Rows from block 3, named by matrix and row number. Each number is 128 + 24 x the weight over its row's rms, rounded and kept within 0 to 255. All counts start at 0. After the name is the row's rms in percent of the matrix's.
# v: attention value (model.blocks.3.attn.v.weight, 192x384), inputs 0-95
v.26 102 [153 151 144 108 149 121  72 136 107 126 141 106 169 123 144 136 150 132 142 176  61 137 228 109  76 149 132 165 160 151 155 161 109 139 139 108 130 117 109 130 178 136 145 102 125 105 137 115 103 134 121 115 131  95 127 112  89 167  95  99 119 146 147 156 121 135 139 132 149 120 117 125 162 104 150 112 117 127  90  82 100  94 126 101 120  63 158 129 110 112 138 117 130 117 143 113]
v.27 098 [134 109 157 108 119 160 152 118 106  97 102  93 154 122 159 139 126 145 155 131  83 131 168 105 108 144 122 105 150 136 169  98  74 185 162 119 162 153 116 163 110 116 129 130 134 170 114  84 143 142 125 123  92 136 105  67 122 154 140 169 156 137 123  87  94 142 188 163 116 169  81  89 144 131 154 108 159 122 146 141 161 141 116 145 120 146 109 151 107 100 159 130 127 131 129 171]
v.28 093 [103 141 121 157 131 128 101 156 118 142 136 140 127 117 140 154 168 106 108 105  98 141 120 130 125 137  94 135 129 131 134  89 122 129  86 184 122 134 129 103 140 145 125 152 107 123 143 148 137 125 122 171 118 117 119 152 134 115 132 122 126 160 120 126 100 151 117 130  77  98 127 141 142  73 129 125  71 130 147  95 157 137 158 165 112 123 138 103 112 134 177 103 135 142 136 112]
v.29 104 [119 140 134 127 164 115 112 126 140 124 104 127 122 140 130 144 109 106 112 140 131 125 103 165 110 142 139 128 125 126 127 126 108 105 122 109  73 108 138 105 153 117  70 100 145 142 159  99 108 115 102 121 153 123 116 158 130 145  92 172 134 136 161 103 104 116 114 148 125 159 123 104 122  74 142  68 111 129 114 105 159 131 138  93 167 169 160 102 122 119 117 142 150 120 142 136]
v.30 096 [104  59 139 112 108  89 155 109  98 137 123 124 141 126 138 127 164 160 130 150 119  95 144 161 128 107 125 111 133 153  91 137 119 145 116 115 143 100 122 128 101 131 134 131 117 104 145 148 107 109 139 100 123 109 148 146 154 129 122 178 135 140 142 114 143  99 122 164 116 131 136 152 137 127 118 142 124 153 173 104 117 162 116 118 135 128 146 144 111  94 116 131  99 103 128  90]
v.31 097 [ 71 139  78 111  87 116 139 167 120 165 136 132 157 151 122 164 142 101 139 165 111 130 150 104 125  78 141 123 152 135 147 138 139 117  97 127 121 124 123 160  94 134  99 114 108 143 128 133  95 155 152 153 153 111 129 130  98 141 121 136 100 154 127 137 141 153 105 161 168 162 142  97 140 123 129 105 100 131 133 115 146 148  99  92  85 169  84 135 129  92 143  74 133 149 150 111]
v.32 100 [153 148 137 166 132 144 123 120 132 114 107 118 158 143 102 126 126 126 135 161 138 153 141  92 148 104 165 106 150 153 114 126  99 179 103 107 118  76  99 134 144 124 113  78 129 138 169 144 129 139 139  83 110  85 117 128 120 136  93 126 101 134 147  94  66 142 165 103 120 126 103 155 126  93 111  98 166 121 153 151 119 153 128 108 189 157 130 124 136 130 115 137 120 127 113 149]
v.33 097 [153  97 152 117 133 139 132  96 117 103 131 101 149 126  78 135 142 135 162 166  93 112 175 120 147 123 149 154 132 161 145 118 140  81 147 113 109 141 156  98 121 106 135 134 126 122 134  93 107 146 107 134 170 113 110 103 129 154 135 102 110 159 165 162 105 121 153 134 140 187 143 113 116 156 136 147 120 132  74 125  97 140 128 173 155 137 135 112 119 152 153 130  98 172 159  90]
v.34 098 [133  83 122 132 122  79 114  93 125 140  85  86 117 157 115 119 134 113 164 127  86 122 133 161 134 101 128 106  49 121 112 165 134 114 124 132 167 105 102 168  70 117  99 118 120 112 112 162 122 110 171 110 118 106 108 143 122 139 162 120 107 122 158  96 140 109 121  92 181 142 176 135 158 157 112 101 160 149  72 171 139  98 156 143 177 142 135  98 128 112 136 139 100 128 117 138]
v.35 100 [148 124 112 165 131 107 127 112 125 147 107 154 134 111 134 133 149 155 131 133 123 161 112 105  81 145 126 137 140 141 124 102  98 159 150 106 122 118 139 151 146 133 123 143 155 151  91 121 126  82 118 101 141 169  87 138 113 115 132 113 133 145 127 120 135  62 132 121 181 132 131  93 133 113 124 131  97 112 145 101 148 173 147  91 145 135  60  88 160 165 132 139  86 118 114 136]
v.36 102 [131 156 117 127 123 119 154  88 150 128 150 125 192 159 155 151 162 125 125 117 134 142 125 161 144 118 118 143  73 157 163 124 149  98 154 107 155  78 110 111 130 197 174 159 124 108  88 101 131 146 140 153  92 106 161 101 148 116  98 106 140 147 155 123 119 174 119 116 119  95 156 128 140 119 118 146 150  77 154 147 119 113 173 118 115  78 110 121 104 120 135 106 137 116 139 118]
v.37 103 [139 145  93 163 141 124 118 125  96 102 128 132 100 120 127 148 120 150 160 194 137 110 129 164 173 135 133 161 148 191 125 128 108  94 122  96 134 143 140 127 101  78 153 130  94 140 145 116 121 101 116 141 109 142 113  88 147 134 150 159 136 131  58 122 162  82  90 127 130 120 119  98 124 125 144  95 147 141 158  99 102 121  98 135 135 141 110 137 138 100 134 126 123 118 126  99]
v.38 101 [107  99 149 158 147  51 125 126 123 123 141 137 115 152 145 117 131 126 135 137 149 161 152 108  77 120 105 170 125 120 117 148 110  91 121 137  99  86 130 135 154 137 127 106 134 138 136 134 127 143 132 108 126 113  95 132  89 180 121 115  96 135 123 103 123 130 110 107 152 137 103 147 137 173 138 104 131 136 110 116 116 138 133 100 121  91 170 141 118 117 148 155 138 159 117 121]
v.39 105 [142 132 142 146 132  87 129 113 159 123 118 135 109 128 140  93 118  74  91 121 111 130 113 131 175 135 114 124 117 153 148 166 149 131 108 112 146 178 124 110 123 113 136 174 101 135 110 139 109 112 111 129 123 115  90 154 176 104 118 145 136 143 128  90  96 142 109 122 140 141 122 136 120 141 181 135 128 102 102  93 107 132 124 110 122  92  88 131  82 145 106 127 122 120 121 139]
v.40 096 [127 165 160 134 123 106 128 102 145 150  97 124 133  96 125 130 117  96 143 151 162 129 138 119  97 107 184 152 112 152 150 152 152  84 138 130 136 161 111  99 106  94 143 127 104 168 131 151 140  99 120 145 164 134 114 133 128 121 106 114 147 153 123  96 118 134  97 127 140 112 128 131 119 126  86 152 179 121 117 117 135 153 135  93 149 108 136 106 124 108 119 173 149 188  77 146]
v.41 105 [121 121 140 166 121 120 128 137 122 106 117 170 120 126 134 107 149 175 159 152  82 121 109 119 146 106 158 114 107 165 120 120 135 155 131 113  84  97 111 126 105 142 158 164 160 160  96 144 114 125 185 135 142 104 148 100  91  81 139 165 129 120 152  81 119 142 158 118 132  69 134 138 119 139 142 146 126 164 135  92  94  98 118 143 140 182 163 114 141  97 131 130 152  96 100 114]
v.42 102 [150 125 162 102 145 152 149 116 152 161 155 110 161 148 121 138 130 150 110 168 136 119 136 170 142 151 116 163 113 123  95 153 116 134  90 114 129  99 107 172 133 120 163 115 124 144 169  94 100 117  92 158 138 182 113  82 106 105 144 149 121 128 149 144 155 129 121 129  81 163 135  93 108 168 177 112 116 150  96 157 118 142 128 156 119 104 140 106  98  86 150 127 134 168 144 122]
v.43 105 [158  81 128 183 125 139 132 109  86 167 125 115 140 132 114 131 132 159 113 126 102 159  95  84 122 138 117  98 129 101 120 125 119 131  99 155  98 136 106 107 102 102 134 107 112 128 104 137  94 161 132  83 167 135 135 131 101 122 104 126 118 151 107  45 130 144 121 136 116 135 122 128 138 114 110 106 128 127  85 125 162 104 180 115 100 171 143 127 106 148 128 164 159 136 153 121]
v.44 100 [143 143 152 144 144 146 146 160 141 129 124 122  87  85 161 139 125 108 109  80 157 140 132 149 148  84 133 124 131 161 124 176 133  84  90 138  75 130 135 134 129 108 120 112 121 102 123  99 132 122 115 151 142 144 142 152 113 132 125 121 126 119 144 123 158 102  71 119 163 143 148 142 141 142  98 125 135 161 132 161 155 102 135 105 120 113 111 112 138 117 162 122 104 122 142 124]
v.45 107 [ 91 156  87 133 159 162 145 145 122  95  98 173 100 162 150 126 127 126 155 139 119 111 135 142 121 165 135 124 163 170 133 105 114 152 168 101 119 166  99 110 131 166 153  94 145 118 123 116 141 117 129 126 141 118 147 105 121 144 154  85 130  87 164 119 138 153 161 114 150 121 133 134 145 182 105 125 103  90 148 131 143  87 142 101 148 119 130 119 124 145 135 120 127  97 190 114]
v.46 089 [117 183 167 168 109 137 110 137  79 160 176  98 146 152  79 104 126 158 148 113 140 128  94 116 111 108 139 135 130  82 120 137 135 130 158 182 113 146 104 125 117 157 126 129 114  90 101 127 129 148 122 110  98 175 146 116 104 114 140 114 108 118 144  89 107 168 109  85 106  90  96 137 151  81 134  91 132 134 110 127 108 150 125 144 161 126 102 162 141 124 158 188 143 108 138 147]
v.47 094 [ 93 124 139 115  84 161 134 161 108 155 101 113 126 142 106 120 132 125 115 128 119 158 109 129 145 112 153 126  98 107 126 157 141  92  74 130  95  76 141 132 130 155 124 104 160 101 113  91 131 127 132 168 122 136 125  73 144 167 124 129 133 117 144 130 160 150  78 153 126 148 144 165 111 143 158 103 149 153 119 188 148 141 121 151 130 141 148 150 116 127 161 139 178 147  80 147]
v.48 096 [155  76 102 150 116 152 113  97 129 126 125 107  98 144 134 161 122 117 119  90 114 113 110 101 146  79 156 138  91 120 114  86 140 122 106 138 134 134 170 149 140 150 163 129 112 159 161 115 112 160 118 108 147 155 113 144  80 151 142 116 146 158  66 108 153 116 140 121 141 153 137 166 129 127 165  94 127 155 113 137  61 152 131 130 159 152 120  69 100 133 156 172 106  74 128 140]
v.49 097 [142  99 144 153 101 124 154 135 104 133  86 110 143 171 108  85 148 136 168 153 125 164 159 170 164 122 139  93 154 133 150 145 136  96 117 134 140 130 137 113 129 137 161  96 137 115  97 157 118 164 155  84 101 136 102 130 154 142  96 154 137 120 168 108  74 140 117 123 100 138 117 116 107 137 136 147 127 136 134 141 147 119 157 107 175 176  88 144 145 137 161 137  98 128 107 120]
v.50 096 [140 110 129 124 127 124 145 112 131 166 139 151 137 111 158  97 119 135 160 111 154 117 136 142 133 131  82 109 151  95 164 150 144  96 140  76 156 152 101  86 109 122 117 110  93  72 120 109 154 128 159 137 183 121 129  84 134 126  94 115 173 117 143 125 159 129 114 139 128 115 138 125 124 140 101 134 105  98 101 143 175 145 119 128 162 121 123 176 141  91 159  91 101 152 101 121]
v.51 102 [104 113 142 151 144 146 120 136 148 137 135 137 112 124 105 118  93 150 120 129 137 131  90 130  85 121 143 148 104 114  87 152 117 103 124 160 160 105 144 116 145 127 119 101 114 104 171 133 149 171 111 107 131 108 182 201 125 124  88 135  88 110 120 147 111  96 117 122 134 160 138 117 135 150 116 143  96 144 152 133 100  83 150 118 149 155 160  89 170 123 120 133 123 103 114 108]
v.52 098 [128 115 116 107 167 142 177 158 152 160 121 115 129 149 150  94 186 134  92 132 129 105 176 142 109 177 133 121 154 123 152 103 141 112 151 122 151 166 103 111 117 138 169 134 123 169 157  95  98  82  86 117 132 144 142 183 148 111 101 135 125 110  92 146 179  74 180 146 146 122  77 116 177 138  94 139 128 161 149 146 101 135 123 210 130 128 126 136  96 124 119 146 126 132 109 140]
v.53 105 [ 90  98 103 147 104 137 144 148 147 140 116 120 146 109 126 129 118 138 154 147 149 157 119  92  91 170 158  67 103 167 140 116 129 127  88 149 126  99 184 104 127 152 139 137 129 138 120 128  88 149 170 130 134 125 113 129 168 137 110 117 113 127 169 129  82 108 140  76  93  78 158 127  98 154 132 135 147 122  81 133 157 144 109 125 152 157  98 111 131  72 117 142 117 122 141 160]
v.54 101 [120 109 147 124 100 137 128  99 124 138 138 116 102  74 153 139 111 117 149 144 121 125 125 131 123  83 125  81 137 126  95 118 127 126 147 136 140 110 132 144 155 130 122  77 152  95 114 178 103 123 181 125 128 121 142  93 142 127  96 120  99 117 140 136  89 145 140 102 122 110 124 151 159 143 131 148 157 109 112 114 148 143  84 144 116 169 100 102 104 121 143 159 152 126 157  84]
v.55 096 [148 141 128 131 172 125 178 117 138 110 133 108 141 151 110 109 135 100 130 187 168 133 128 105  89 183 168 128  85 104 114 125  99 146 101 119 154 110 124 162 132 118 117  82 154 110 157 150 158 114  98 143 140 161 173 162  96 126 144 124  96 110 119 105  88 161  91 111 160 103 138 133 131 126 108  63 110 129 189 131 173 137 131  97 142 125 185 108 125 124 141 131 148 118 126 164]
v.56 102 [ 94  91 169 178 103 124 137 151 138 149 152  83 152 108 106 158 112 123 138  92 117 127 147  97 108 144 141 121 135 124 132 141 169  91 155 132 100 118 156 122 110 114 106 115 157 129 112 105 135 145 172 141 151  96 131 152 140 126 118 104  79 129 114 158 126 131 110 123  78 114 176  99 152 130 134 150 122 118 123 115 171  98 133 129 135 154 165 141 111  99 166 134 108 125 112 135]
v.57 095 [173 157  72 170 119 145 119 161 162 114 117 112  88  95 113 137 121 119 159 113 161 133 133 135 136 113 118 128 139 132 121 133 136 147 134 142 129  91 152 135 133 111 151 132 124 108 151 113 110 120 113 119 103 103  98  96 138 135 166 127 130 172 149  98 147  77 122 121 133 165 133 154 154 157 105 123  98  87 110 100 120 126 140 120 122 127 177 119 134 113  98 134 141 163 113  86]
v.58 105 [ 98 155 146 125 165 153 137 159 114  88  84 146 103 178 128 101 106 128 123 149 144 100  87 140 134 114 148 107 119 119 130  88  99 149 116 172 128 133 151 150 135 104 129 146 132 118 128  91 117  93 112 158 131 152 113 114 108 135 106 128 125 132  81 109 119 144 108 124 102 116 137 143 124 110 158  83 115 127 139  85  94 100  89 108  84 124 145 138 134 148 104 172 161 121 134  94]
v.59 102 [ 90 153 122 132 108  77 123  89 104 180 127 122  85 127 157  93 112  94  63 105 132 117 119 144 124 134 119 107 148 135 127 162 116 114 121 133 165 145 153 134 128 133 118 121 123 146 140 159 124 125 141 184  88 123 129 145  99 125  86 172 140 137 155 114 170 118 132 151 130 151  95 111 116 128 127 164 108 142 128 138 110 141 157 191 129 114 104 124 122  98 154 194 160 105 127 159]
v.60 102 [ 79 116 150 184 123 120 129 140 144 143 115  76 126 114 149 124 116 138  99 146 137 129  81 107 137 134 111 109 138 120 106 124 152 113 182 122 139 148 112 150  95 106 128 134 121 107 106 116 168 175 126 110  91 113  94 107 151 134 137  98 140 125 130 174 133  94 164 151 113 123 168 116 129 164 191 165 142 155 113 106 107 120 107  98 145 175  91  92 120 115 134 138 113 105  98 126]
v.61 098 [153 111 115 119 102  98 144 116 107 123 155 103 150 130 105 167 161  78 142 120 107 168 138 198 103 128 111 114 129 115 137 114 112 107 160  74 110 143 151 143 123 106 137  83 151 127 134 132 110  77  80  90  87 155 153 128 115 117 123 131  75 136 131 134 159  86 132 130 174 115 147 141 112 150  93 108 116 146 103 121 121 114 145 108 121 120 121 177 112 155 110  97  61 157 127 124]
v.62 097 [ 83 137 174 161 113 142 137 178 130 145 133 137 144  92 125 210 132 125 126 141 124 119  97  91 117  93 119 152 110 132 126 141 122  93 110 109 127 103 167 143 105 171 147 113 149 130 145 116 118 116 139 128 100 139  84  97 125 139 157 124 120 175 146 148 103  96 146 140  87 122 114 110 144 127 124 104  98 110 122 113 122  98  57 122 105 165 134 135 129 129 152 159 124 108 130 174]
v.63 105 [159 138 109  91 134 114 127 168 107 157 118 112 131 159 105  75 133 175 138 108 134 136 145 135 144 120 135 118 109 118 168 147 135 126 132 134 131 133 131  87 140 132 150 136 107 132 136 158 137 133 124 104 132 119 164 141 157 136 115 119 121 151 118 138  98 133  97 134  87 129 140  91 109 118  87 107 138 134 136 147 141 129 139 124 144  61 104 149 105 145 111 121  87 134 100 162]
v.64 101 [147 104 123  77  67 133 144  74  99 139 129 148 192 136 127 102 127 140 132 138 143 130 136 160  92 142 159 112 153 102 165 148 119 127 154 123 162 129  81 126 135 168 148 102  84 136 143 153 157 136 139  84 146 128  98 164 126 109 129 149 153 123 163 128 142 147 150  99 132 111 107 141 116 113 130 116 152 133 120 126 125 131 119 111 139 106 132  77 154 106 142 137 138 115 150  87]
v.65 099 [120 147 103  89 125 110 107 114  99 132  75  87 142  67  96 125 161 139 155 157 129  92 144 138 109 112 154 110 132 148  92 117 165 140 107 126 100 117 122 136 137 126 120 141 132 130 156 128 139 149 132 113 121 137 121 142 139 160 138  88 150 139 106 110  93 119 137  97 105  97 144 151 131 125 167 145 113 110  97 141 109 177 125 118 164 149 118 101 161 177 140 137 116 107 130 106]
v.66 099 [149 145 141 119  96 109 107 159 138 137 149 128 134 106 133 158 129 144 172 105 141 106  96 104 137 120 133 151 131 125 124 140 106 140 137 151 183 126  95 167 100 106  96 118 132 125 105 131  99 142  82 147 145 150  66 102  83 132 117 139 173 122 132  66 103 116 138 139  94  86 137 148 127 129 121 134 105 162 157  95  96  86 149 131 129 174 202 104 179 113 122 123 151 116 129 156]
v.67 091 [114 110 150 145 120 132 134 112 117 134 157 119 110  80 123 179 124 108 135 115 133 151 131 162 146 107 167 110 129  82 141 109 112 121 152 125 127 142 112 102 110 131 136 142 109 150 132 125 148 123  93 106 146 149 115 175 146 150 125 172 124 103 132 105 179 106 158 151 129 199 149 139 129 129 116  84  97 113 106 164 162 120 119 118 140 144 143 131 152 176 133 184 133 117 135 130]
v.68 103 [110 172 139 163 120 110 129  85 106  98 107 103  92 111 112  91  95 126 145 145 143 151 106 114  87 136 152 132 108 178  78 165 132 106 142 129 143 148 155 113 125 128 152 119 129 159 112 175 159 114 150 134 161 107 134 177 178  69 130 113 150 127 169 117 146 135  94 158 153 116 101 157 122 106 125 145 117 135 180 126 100 140  81  97 168 140 112 126 182 148 164 137 103 167 106 112]
v.69 098 [116 123 133 131 153 110 164 119 102 123 147 113 131  65 118 110 121 160 122 104 126 119  99  74 124 159 123 161 139 107 147 129 123 143 141 139 142 148 134 127 114  74 145 122 128  90 116 113 133 109 154 165 142  42 122 135  99 132 110 136 113 144 146 110 133 101 128 107 113 109 133 136 145 147 140  67 142 137 113 117 117  93 145 130  99 111 122 145 115 117 124 135 109  95 163  93]
v.70 097 [138 111 140 118 123 111 118 119 136  83 118  98 129 151 120 127 124 108 130 166 105 148 146 117 102 137 126 110 126 166 130 142 146 135 128 136 112 154 124 106 142 117  82  73 113 108  96 129 125 167 105  84 100 186 118 142 116 107 119  98 146  99 130  87  49 149 151 147 113 152  78 140  99 142 122 132 135  95 111 103 135 127  89  81 111 158 149 106 119  88 165 121 148 111 140  96]
v.71 095 [110 139 104 148 138  96 122 142 115 126 128 128 116  82 134 144 140 144 105 146 142 163 116 102 150 128 128 154 123 111 133 117 125  92 109 135 163 141 156 154 113 167 125 134 135  88 104 153 116 124 113 146  80  92 103  88 151 137 126  86  78 134 139 119 143 142 159 117 107 102 114 132  90 167 116  82 105 132 139 184 145 108 134 141 126 151  92 155 134 185 152 148 126  96 159 113]
v.72 097 [137  81 106 108 108 132 110  99 127 159 123 136 167 112 123 133  98  99 145 151 146 119  83 157  88 142 158 174 139 150 138 110 128 132 125 134 133 145  89 148 149 126 109 130 153 146 117 152 127 170 129  93 103 187 135 138 109 127 123 125  93 172 129 126  99 138 139 141 120 115 113  78  99  67 138 120 178 148 147 165 157 105  96  98 171 173 156 140 122 123  95  91 118 165 128 114]
v.73 102 [142 166 160 136 102 160 112 164 152 166 139 136 113 156 104 114 121 135  76  97 139 143 123 135 111 136 106 111 149  98 178 152 146 133 134 126 169 141 121  94  97 138 100 113 115 143 144 106 105 122 116 131 106 157 183 129 105 136 145 167 137 139 154 146 108 147 147 142 174 156 160 111 119 114 112 151 107 113 153 114 124 125 117 130 150 125  98 117 118 103 132 113 138  90 100 189]
v.74 100 [112 127 162  90  93 120 125 110 153 103 120 150 137 120 110 148 101 136 147 163 107 123 142 121  85 161 154 148  99 152 112 133 101 151 118 103 129 121 122 124 135 120 145  98 174 110 119 127 120 103 103 154 103 125 186 136 128 108  91 129 141 167  94 121  89  95 130 139 150 104 158 124 154 123 141 148 125 157 103 100 115  90 128  63 120 137  87 116  71 164 162 155 115 158 170 108]
v.75 099 [111 171 172 127 129 146 106  90 170 147 147 120 146 140 149 123 125  97 114 131 123 142 124 118 122 123 143 125 101 175 120 167  94 162 147 155 162 122  98 140 129 106 120 105  98 147  86 172 175  83 170  97 127  82 170 124 103 136 110 159 127 124 176 163  69 126 134 144 137 115 146 101 145 182  95 120 146 118  93 154 151 119 127 103 130 166 140 154 130  98 120 137 115 179 114 138]
v.76 099 [124 101  84 131  79 153 122 127 158 148 143 118 126 146 143 111 140 114 131 104 104 132 127 157 145 153 138 105 119 148 126  82 167 120 108 119 151 162 110 123 129 111 137 105 129 135 184  95 101  99 136 103 146 159 129 114 144 150  98 110 144 131 138  79 124 119 137 101 165 172 121 110 105 177 131 179 151 100 119 186 136 164 106 131 131 126 102 106 125 117 151  86 108 117 149 106]
v.77 104 [150  89 122 141 130 182 134 175 121 120 141 150 135 131  91 131 117 129 114 119  98 139 178 147 137 162  74 174 126 117 132 137 131  84 116 117 109 110 148  80 109 112 161 109 129  94 136 109 132 117 119 105 106 163 105 186  98 141  99 148  92 151 104 144 137 103 142 148 130 144 151 159 126  86 133 118 102 116  99 118 112  93 126 119  87 115 128 101  91 184 166 113 137 111  80  98]
v.78 107 [127 112 147 126 107 122 171 124 140 130 111 133 146 147 114 114 136 154 101 106 175 155 122 106  75 173 140 137 112  98 117 109  64 119  87 120 162 159 162 158 178 184 178 156 112  89 136 121 154 114 166 122 164 152 105  99 126 121 124 133 140 116 138 128 114 158 120 126 142 142 198 117 159 174 158 135 130 146 139 128  81 112 100 119 134 149 188 100 137 174 150 130 120 141 110 143]
v.79 107 [ 76 142  94 130  94 121 128 115 147 161  79 105 127 138 145 113 112 133 107 142 138 123 119 129 106 138 122  95 161 118 161 132  84 109 124 140 143 133 132 150 152 120 123 155 158  96  84 128 131 163 101 134 154 128 178 154 119  92 108 115 144 172 128 123 101 115 128 195 179 139 182 122 148 118 125 151 108 143 114  80 104 118 129 111 143 129 147  84 156 138 128 134  89 135 112 135]
v.80 102 [143  98 165 145 177 137 149  95 129 159 115  97 137 154 114 125 130 135 143 107 121 112  91 123 128 133 124 143 159 110 109 158 136 113 110 111 137 105 157 172 151 114 126 116  92 161 155 160 130 106 119 153 131 133 126 130 101 115 138  97 106  99 149 154 122 116 129  90 100 127 167 120 166 141 169  79 124 131 146 155 143 102 131 152  73 101 103 159 159 139 151 122 111  88 124 122]
v.81 099 [131 144 119  80 110 126 150 102 128  96 129 133 139 174 119 117 124 142 117 152 117  97 142 140 134  91 124 128  97 156 149 112  85 108 109 119 164  78 144 101 115 184  92 130 146  97 133 144 131 119 143  73  97 128 108 132 123 120 142  87 134 122 146  68 126  92 152 162 125 104 163 130 152 115 139 189 145 103 141 117  76 133 127 161 153 153 127 180 127 144 108  97 131 130 142 121]
v.82 105 [ 66 135 136  94 143 152 151 106 102 108 138 125 102 158 133 125 129 118 126 108 147 107 125 128 156 150 136 163 137 125 131 117  82 112 130 129 142 142 128 144 131 135 109 114 131 115 123 160  95 106  87 172 140 117 139 106 133 134 162 151 110 133 138 136 168 128 101 145 142 116 134  96 129  89  91 111 101  85 134 105 117  93 143 121 130 117 131 161 150 126  78 124 122 132  92 180]
v.83 109 [147 121 109 118 115 117 151 107 108 112 195 104 120 141 147 123 141 151  99 115 108 167 160 156 114 133 142 116 143 114 119  91 156  74  93 150 156 125 174 108  85 130 152 110 128 132 134  99 147 123 111 125 155 145 121 132 145  92 113 111 104 155 122 103 174 172 123 128 130 133 141 146  99  88  85 146 117 142 151 157 162 145 127  97 111 134 126 150  83 140 110 106 147 166 124  76]
v.84 109 [115 145 156 159  94  92 144 108 155 128 150 148 107 121 140 157  93  98  70 100 167 106  67 114 147 109 111 108 115 111 126 143 112 141 154 161 119  99 143  87 141 121  91 126 145 158  75 103 114 143 191 146  85  88 141 143 119 183 103 135 145  85 117 127 135 149  93 121 149 109 128  98 145 155 128 124 133 143 136 105 133 118 104 165 119  88 152 166 145 110 124 145 145 124 123 152]
v.85 099 [114 111 121 142 130 114  92 115 133 117 141 128 156 122 113 139 159 142 158 125  63 142 181 122  61 140 135 142 164  74 137 168 146  98 173 151 114 144 113 133  97 159 129 163 102 134 145 116 151 118 123 116 177 116 124 146 121 175 123  63 157 138 151 157 125 142 126 125 162 123 128 147  99 101 121 185 115 163 132 124 113 133 101 104 151 137 133 110 148 150 117 136 103 159 101 134]
v.86 105 [133 167 168 127 148 133 105 103 137 152  81 136 134 126  78 126  81 171 118  99 106 109 130 176 105 135 127 149 161 113 146 146 165  72 126 133  99 143 132 134 104 102 179 114 162 122 114 110 119  80 105 156 118 154 166  78 152 173 126 160  99 130 111 152 131 140 116  94 112 114 121  84 134 123 130 131 132 123  97 114 177 118 120 149 112 147  51 156 103 138 140 139 131 110  97 117]
v.87 095 [ 75 118 130 135 124 128 130 195 117 103 136 132  71 120 130 131 134 133 186 118 123 140 101 108 128 132 129 120 125  41 141 124 174 107 114 160 152 132 131  93 137 146 106 152 145 137 148 135 142 147 111 168 139 116 160 182 177 145 138 135 103 154 118 127 114 112 145 120  89 101 107  76 158  94 111 131 171 142 128 101 125 127 175 128 113 113 117 111  95 131 134 126 132 173 125 152]
v.88 102 [125 103 113 138 103 104 137 136  92 106 143 146 136 133  73 142 136  78 116 106 114 146 159 129  91 186 148 101 134 144 128 102 106 183 134 134 111 121 107 122 104 138 158 100  94 148  91 139 135 180  95 146 123 128 132  78 120 135 163  97 122 126 127 128 139 122 121 120 157  93 126 142 106 148 120 147 145 150 171 138 140 100 153 160 160 153 134 121 156 125 113 154  84 122  82 168]
v.89 095 [136 166 171 134  97 153 158 142 144 121 142 106 129 123 124 134 108 149 105 109 130 138 142 133 106 139 136 144 116  96 132 161 103 109 102  75 196 161  85 132 144 106 114 141  94  96 126  94 122 172 159 110 109 163 110 130 152 120 118 141 159 134  87 142 119 143 118 145 135 133 130 117 120  95 120  95 156 146 136 101 118 133 166 120 144 136 129 166 175 151 156  93 100 104 141 158]
v.90 103 [133 175 106  90 124 128 119  88 164 136 164 159 136  88 161 130  68 126 162 168 126  98 102 125 150 163 119 122 162 165 161 143 121  75 165 133 147 114 126 102 127  90 128 118 129 131 137 141 143 119 138 165 112 132 163 127 123  99 135 108 123 107 166 122 115  99  78 145 118  72 156 155 144  99 143  87 102 191 173 150 143  89 110 109 121 115 104 132 161 105 138 150 111 136 134 126]
v.91 104 [104  81 120 162 107 135  63 124 143 139 141 122 166 130 108  96 127 156  98 129 149  91 120 177 148 163 108 177 170 108 135 173 132 152 145 117 104 111 158 136 119  97 167 119 176 139 130 110 136 110 109 116 112 142 106 133 142 132  98 115  86 145 115 102 108 132 136 138 133 129 153  95 163 119  45 117 124 150 112 136 161 180 119 110  93 152 109 127 100  94 144 152  94  99 146 157]
v.92 100 [151 142 121 135  93 107 109 129 139 169 131 134 165 163 119 155 140 142 132  67 148 128 143 154 139 136 134 174 111 120 123 145 105  97 122 161  95 131 128 149 133 112 126 131 111 147 104 110 136  75  79 154 118 114 135  99 157 109 142 143 150 128 131 103 148 130 114 116 141 140  99 147 136 131  97 180 107 148 108 132 159 139 124  94 112 129  97 105 107 134 133 156 130 156 124 129]
v.93 096 [129 111 110 105 147 108 106 126 141 144 151 137 103 168 132 119 113 128 130 147 135 143 119 134 137 119 173 143 173  80 134 109 144 170 132  84  73 161 140 131 102  89 117 129 121 101 145 115 142 155  97  97 117 148 108 117 107 135  84 118 158 132 106 171 140 118 162 148 110 141  82 130 139  93 131 157 131 103 132 177 143 128 108  93 138 121 155 150 129 139 133 112 144 155 143 130]
v.94 098 [114  88 121 123 111 124 101 175  62 151 138  82 131 111 130  96 149  97 124 140 131 130 120 127  81 152  96 110 146 140 127 164 130 138 127 150 111 147  97 123  82  80 135 177 111 134 127  98 110 134 157 129 115 114 101 183 126  76 126 155 128 152 143 133 103  85 125  97 113 117 187 141 107  99 142 156 127 126 129  98  98  68  85 136  85 152 146 132 135 129 134 155 156  90 116 130]
v.95 099 [113 152 135 127 122 137 139  94  97 112 125 105 160 104 106 131 135 151 171 163 145 129  99 141 126 111 104 153 116 109 156  99 129  87 103 125  86 152 125 175  99  77 137 130 101 167 135 114 130 135 139 104 132 100 141 126 160 150 135 123 103 150 126  96  80 140 147 104 103 119 122 129  99  95  77 131 114 131 107 152 151 123 127 108 154 155 131 143 113 201 144 141  90 121 165 100]
v.96 097 [123 152 138 120 143 109 100 120 133 123 130  75 138 111 161 126 116  93  97  99 145 128 128 158 120 101 140 104 131 107 127 131 169 133 115 142  92 129 110 133 105 112 135  84 144 152 114 128 173 110 146  88 134 116 167 110 161 124 144 133 153 125 110 140  77  59 124 145  94 160 103 109 146 101 150 145 133  95 152 137  97 131 142 168 138 181 105 178 138 119 116 160 138 116 138 137]
v.97 092 [153 120 133 136 134 143  97 134 160 106 126 186 137 149 144 124 126  73 145 138 155 146 113 126  68 149 162 138 138 142 133 128 137 151  88 149 129 129 120 116 114 119 142 137 128  93 121 117 132 127 101 130 150 154  83 120 140 156 161 136  73 156 139 144 143 149 118  91 152 131 155 115 108 131 124 133  41 143 139 125 154 126 136 132 105 111 114 113 126 129 146 136 104 142 107 135]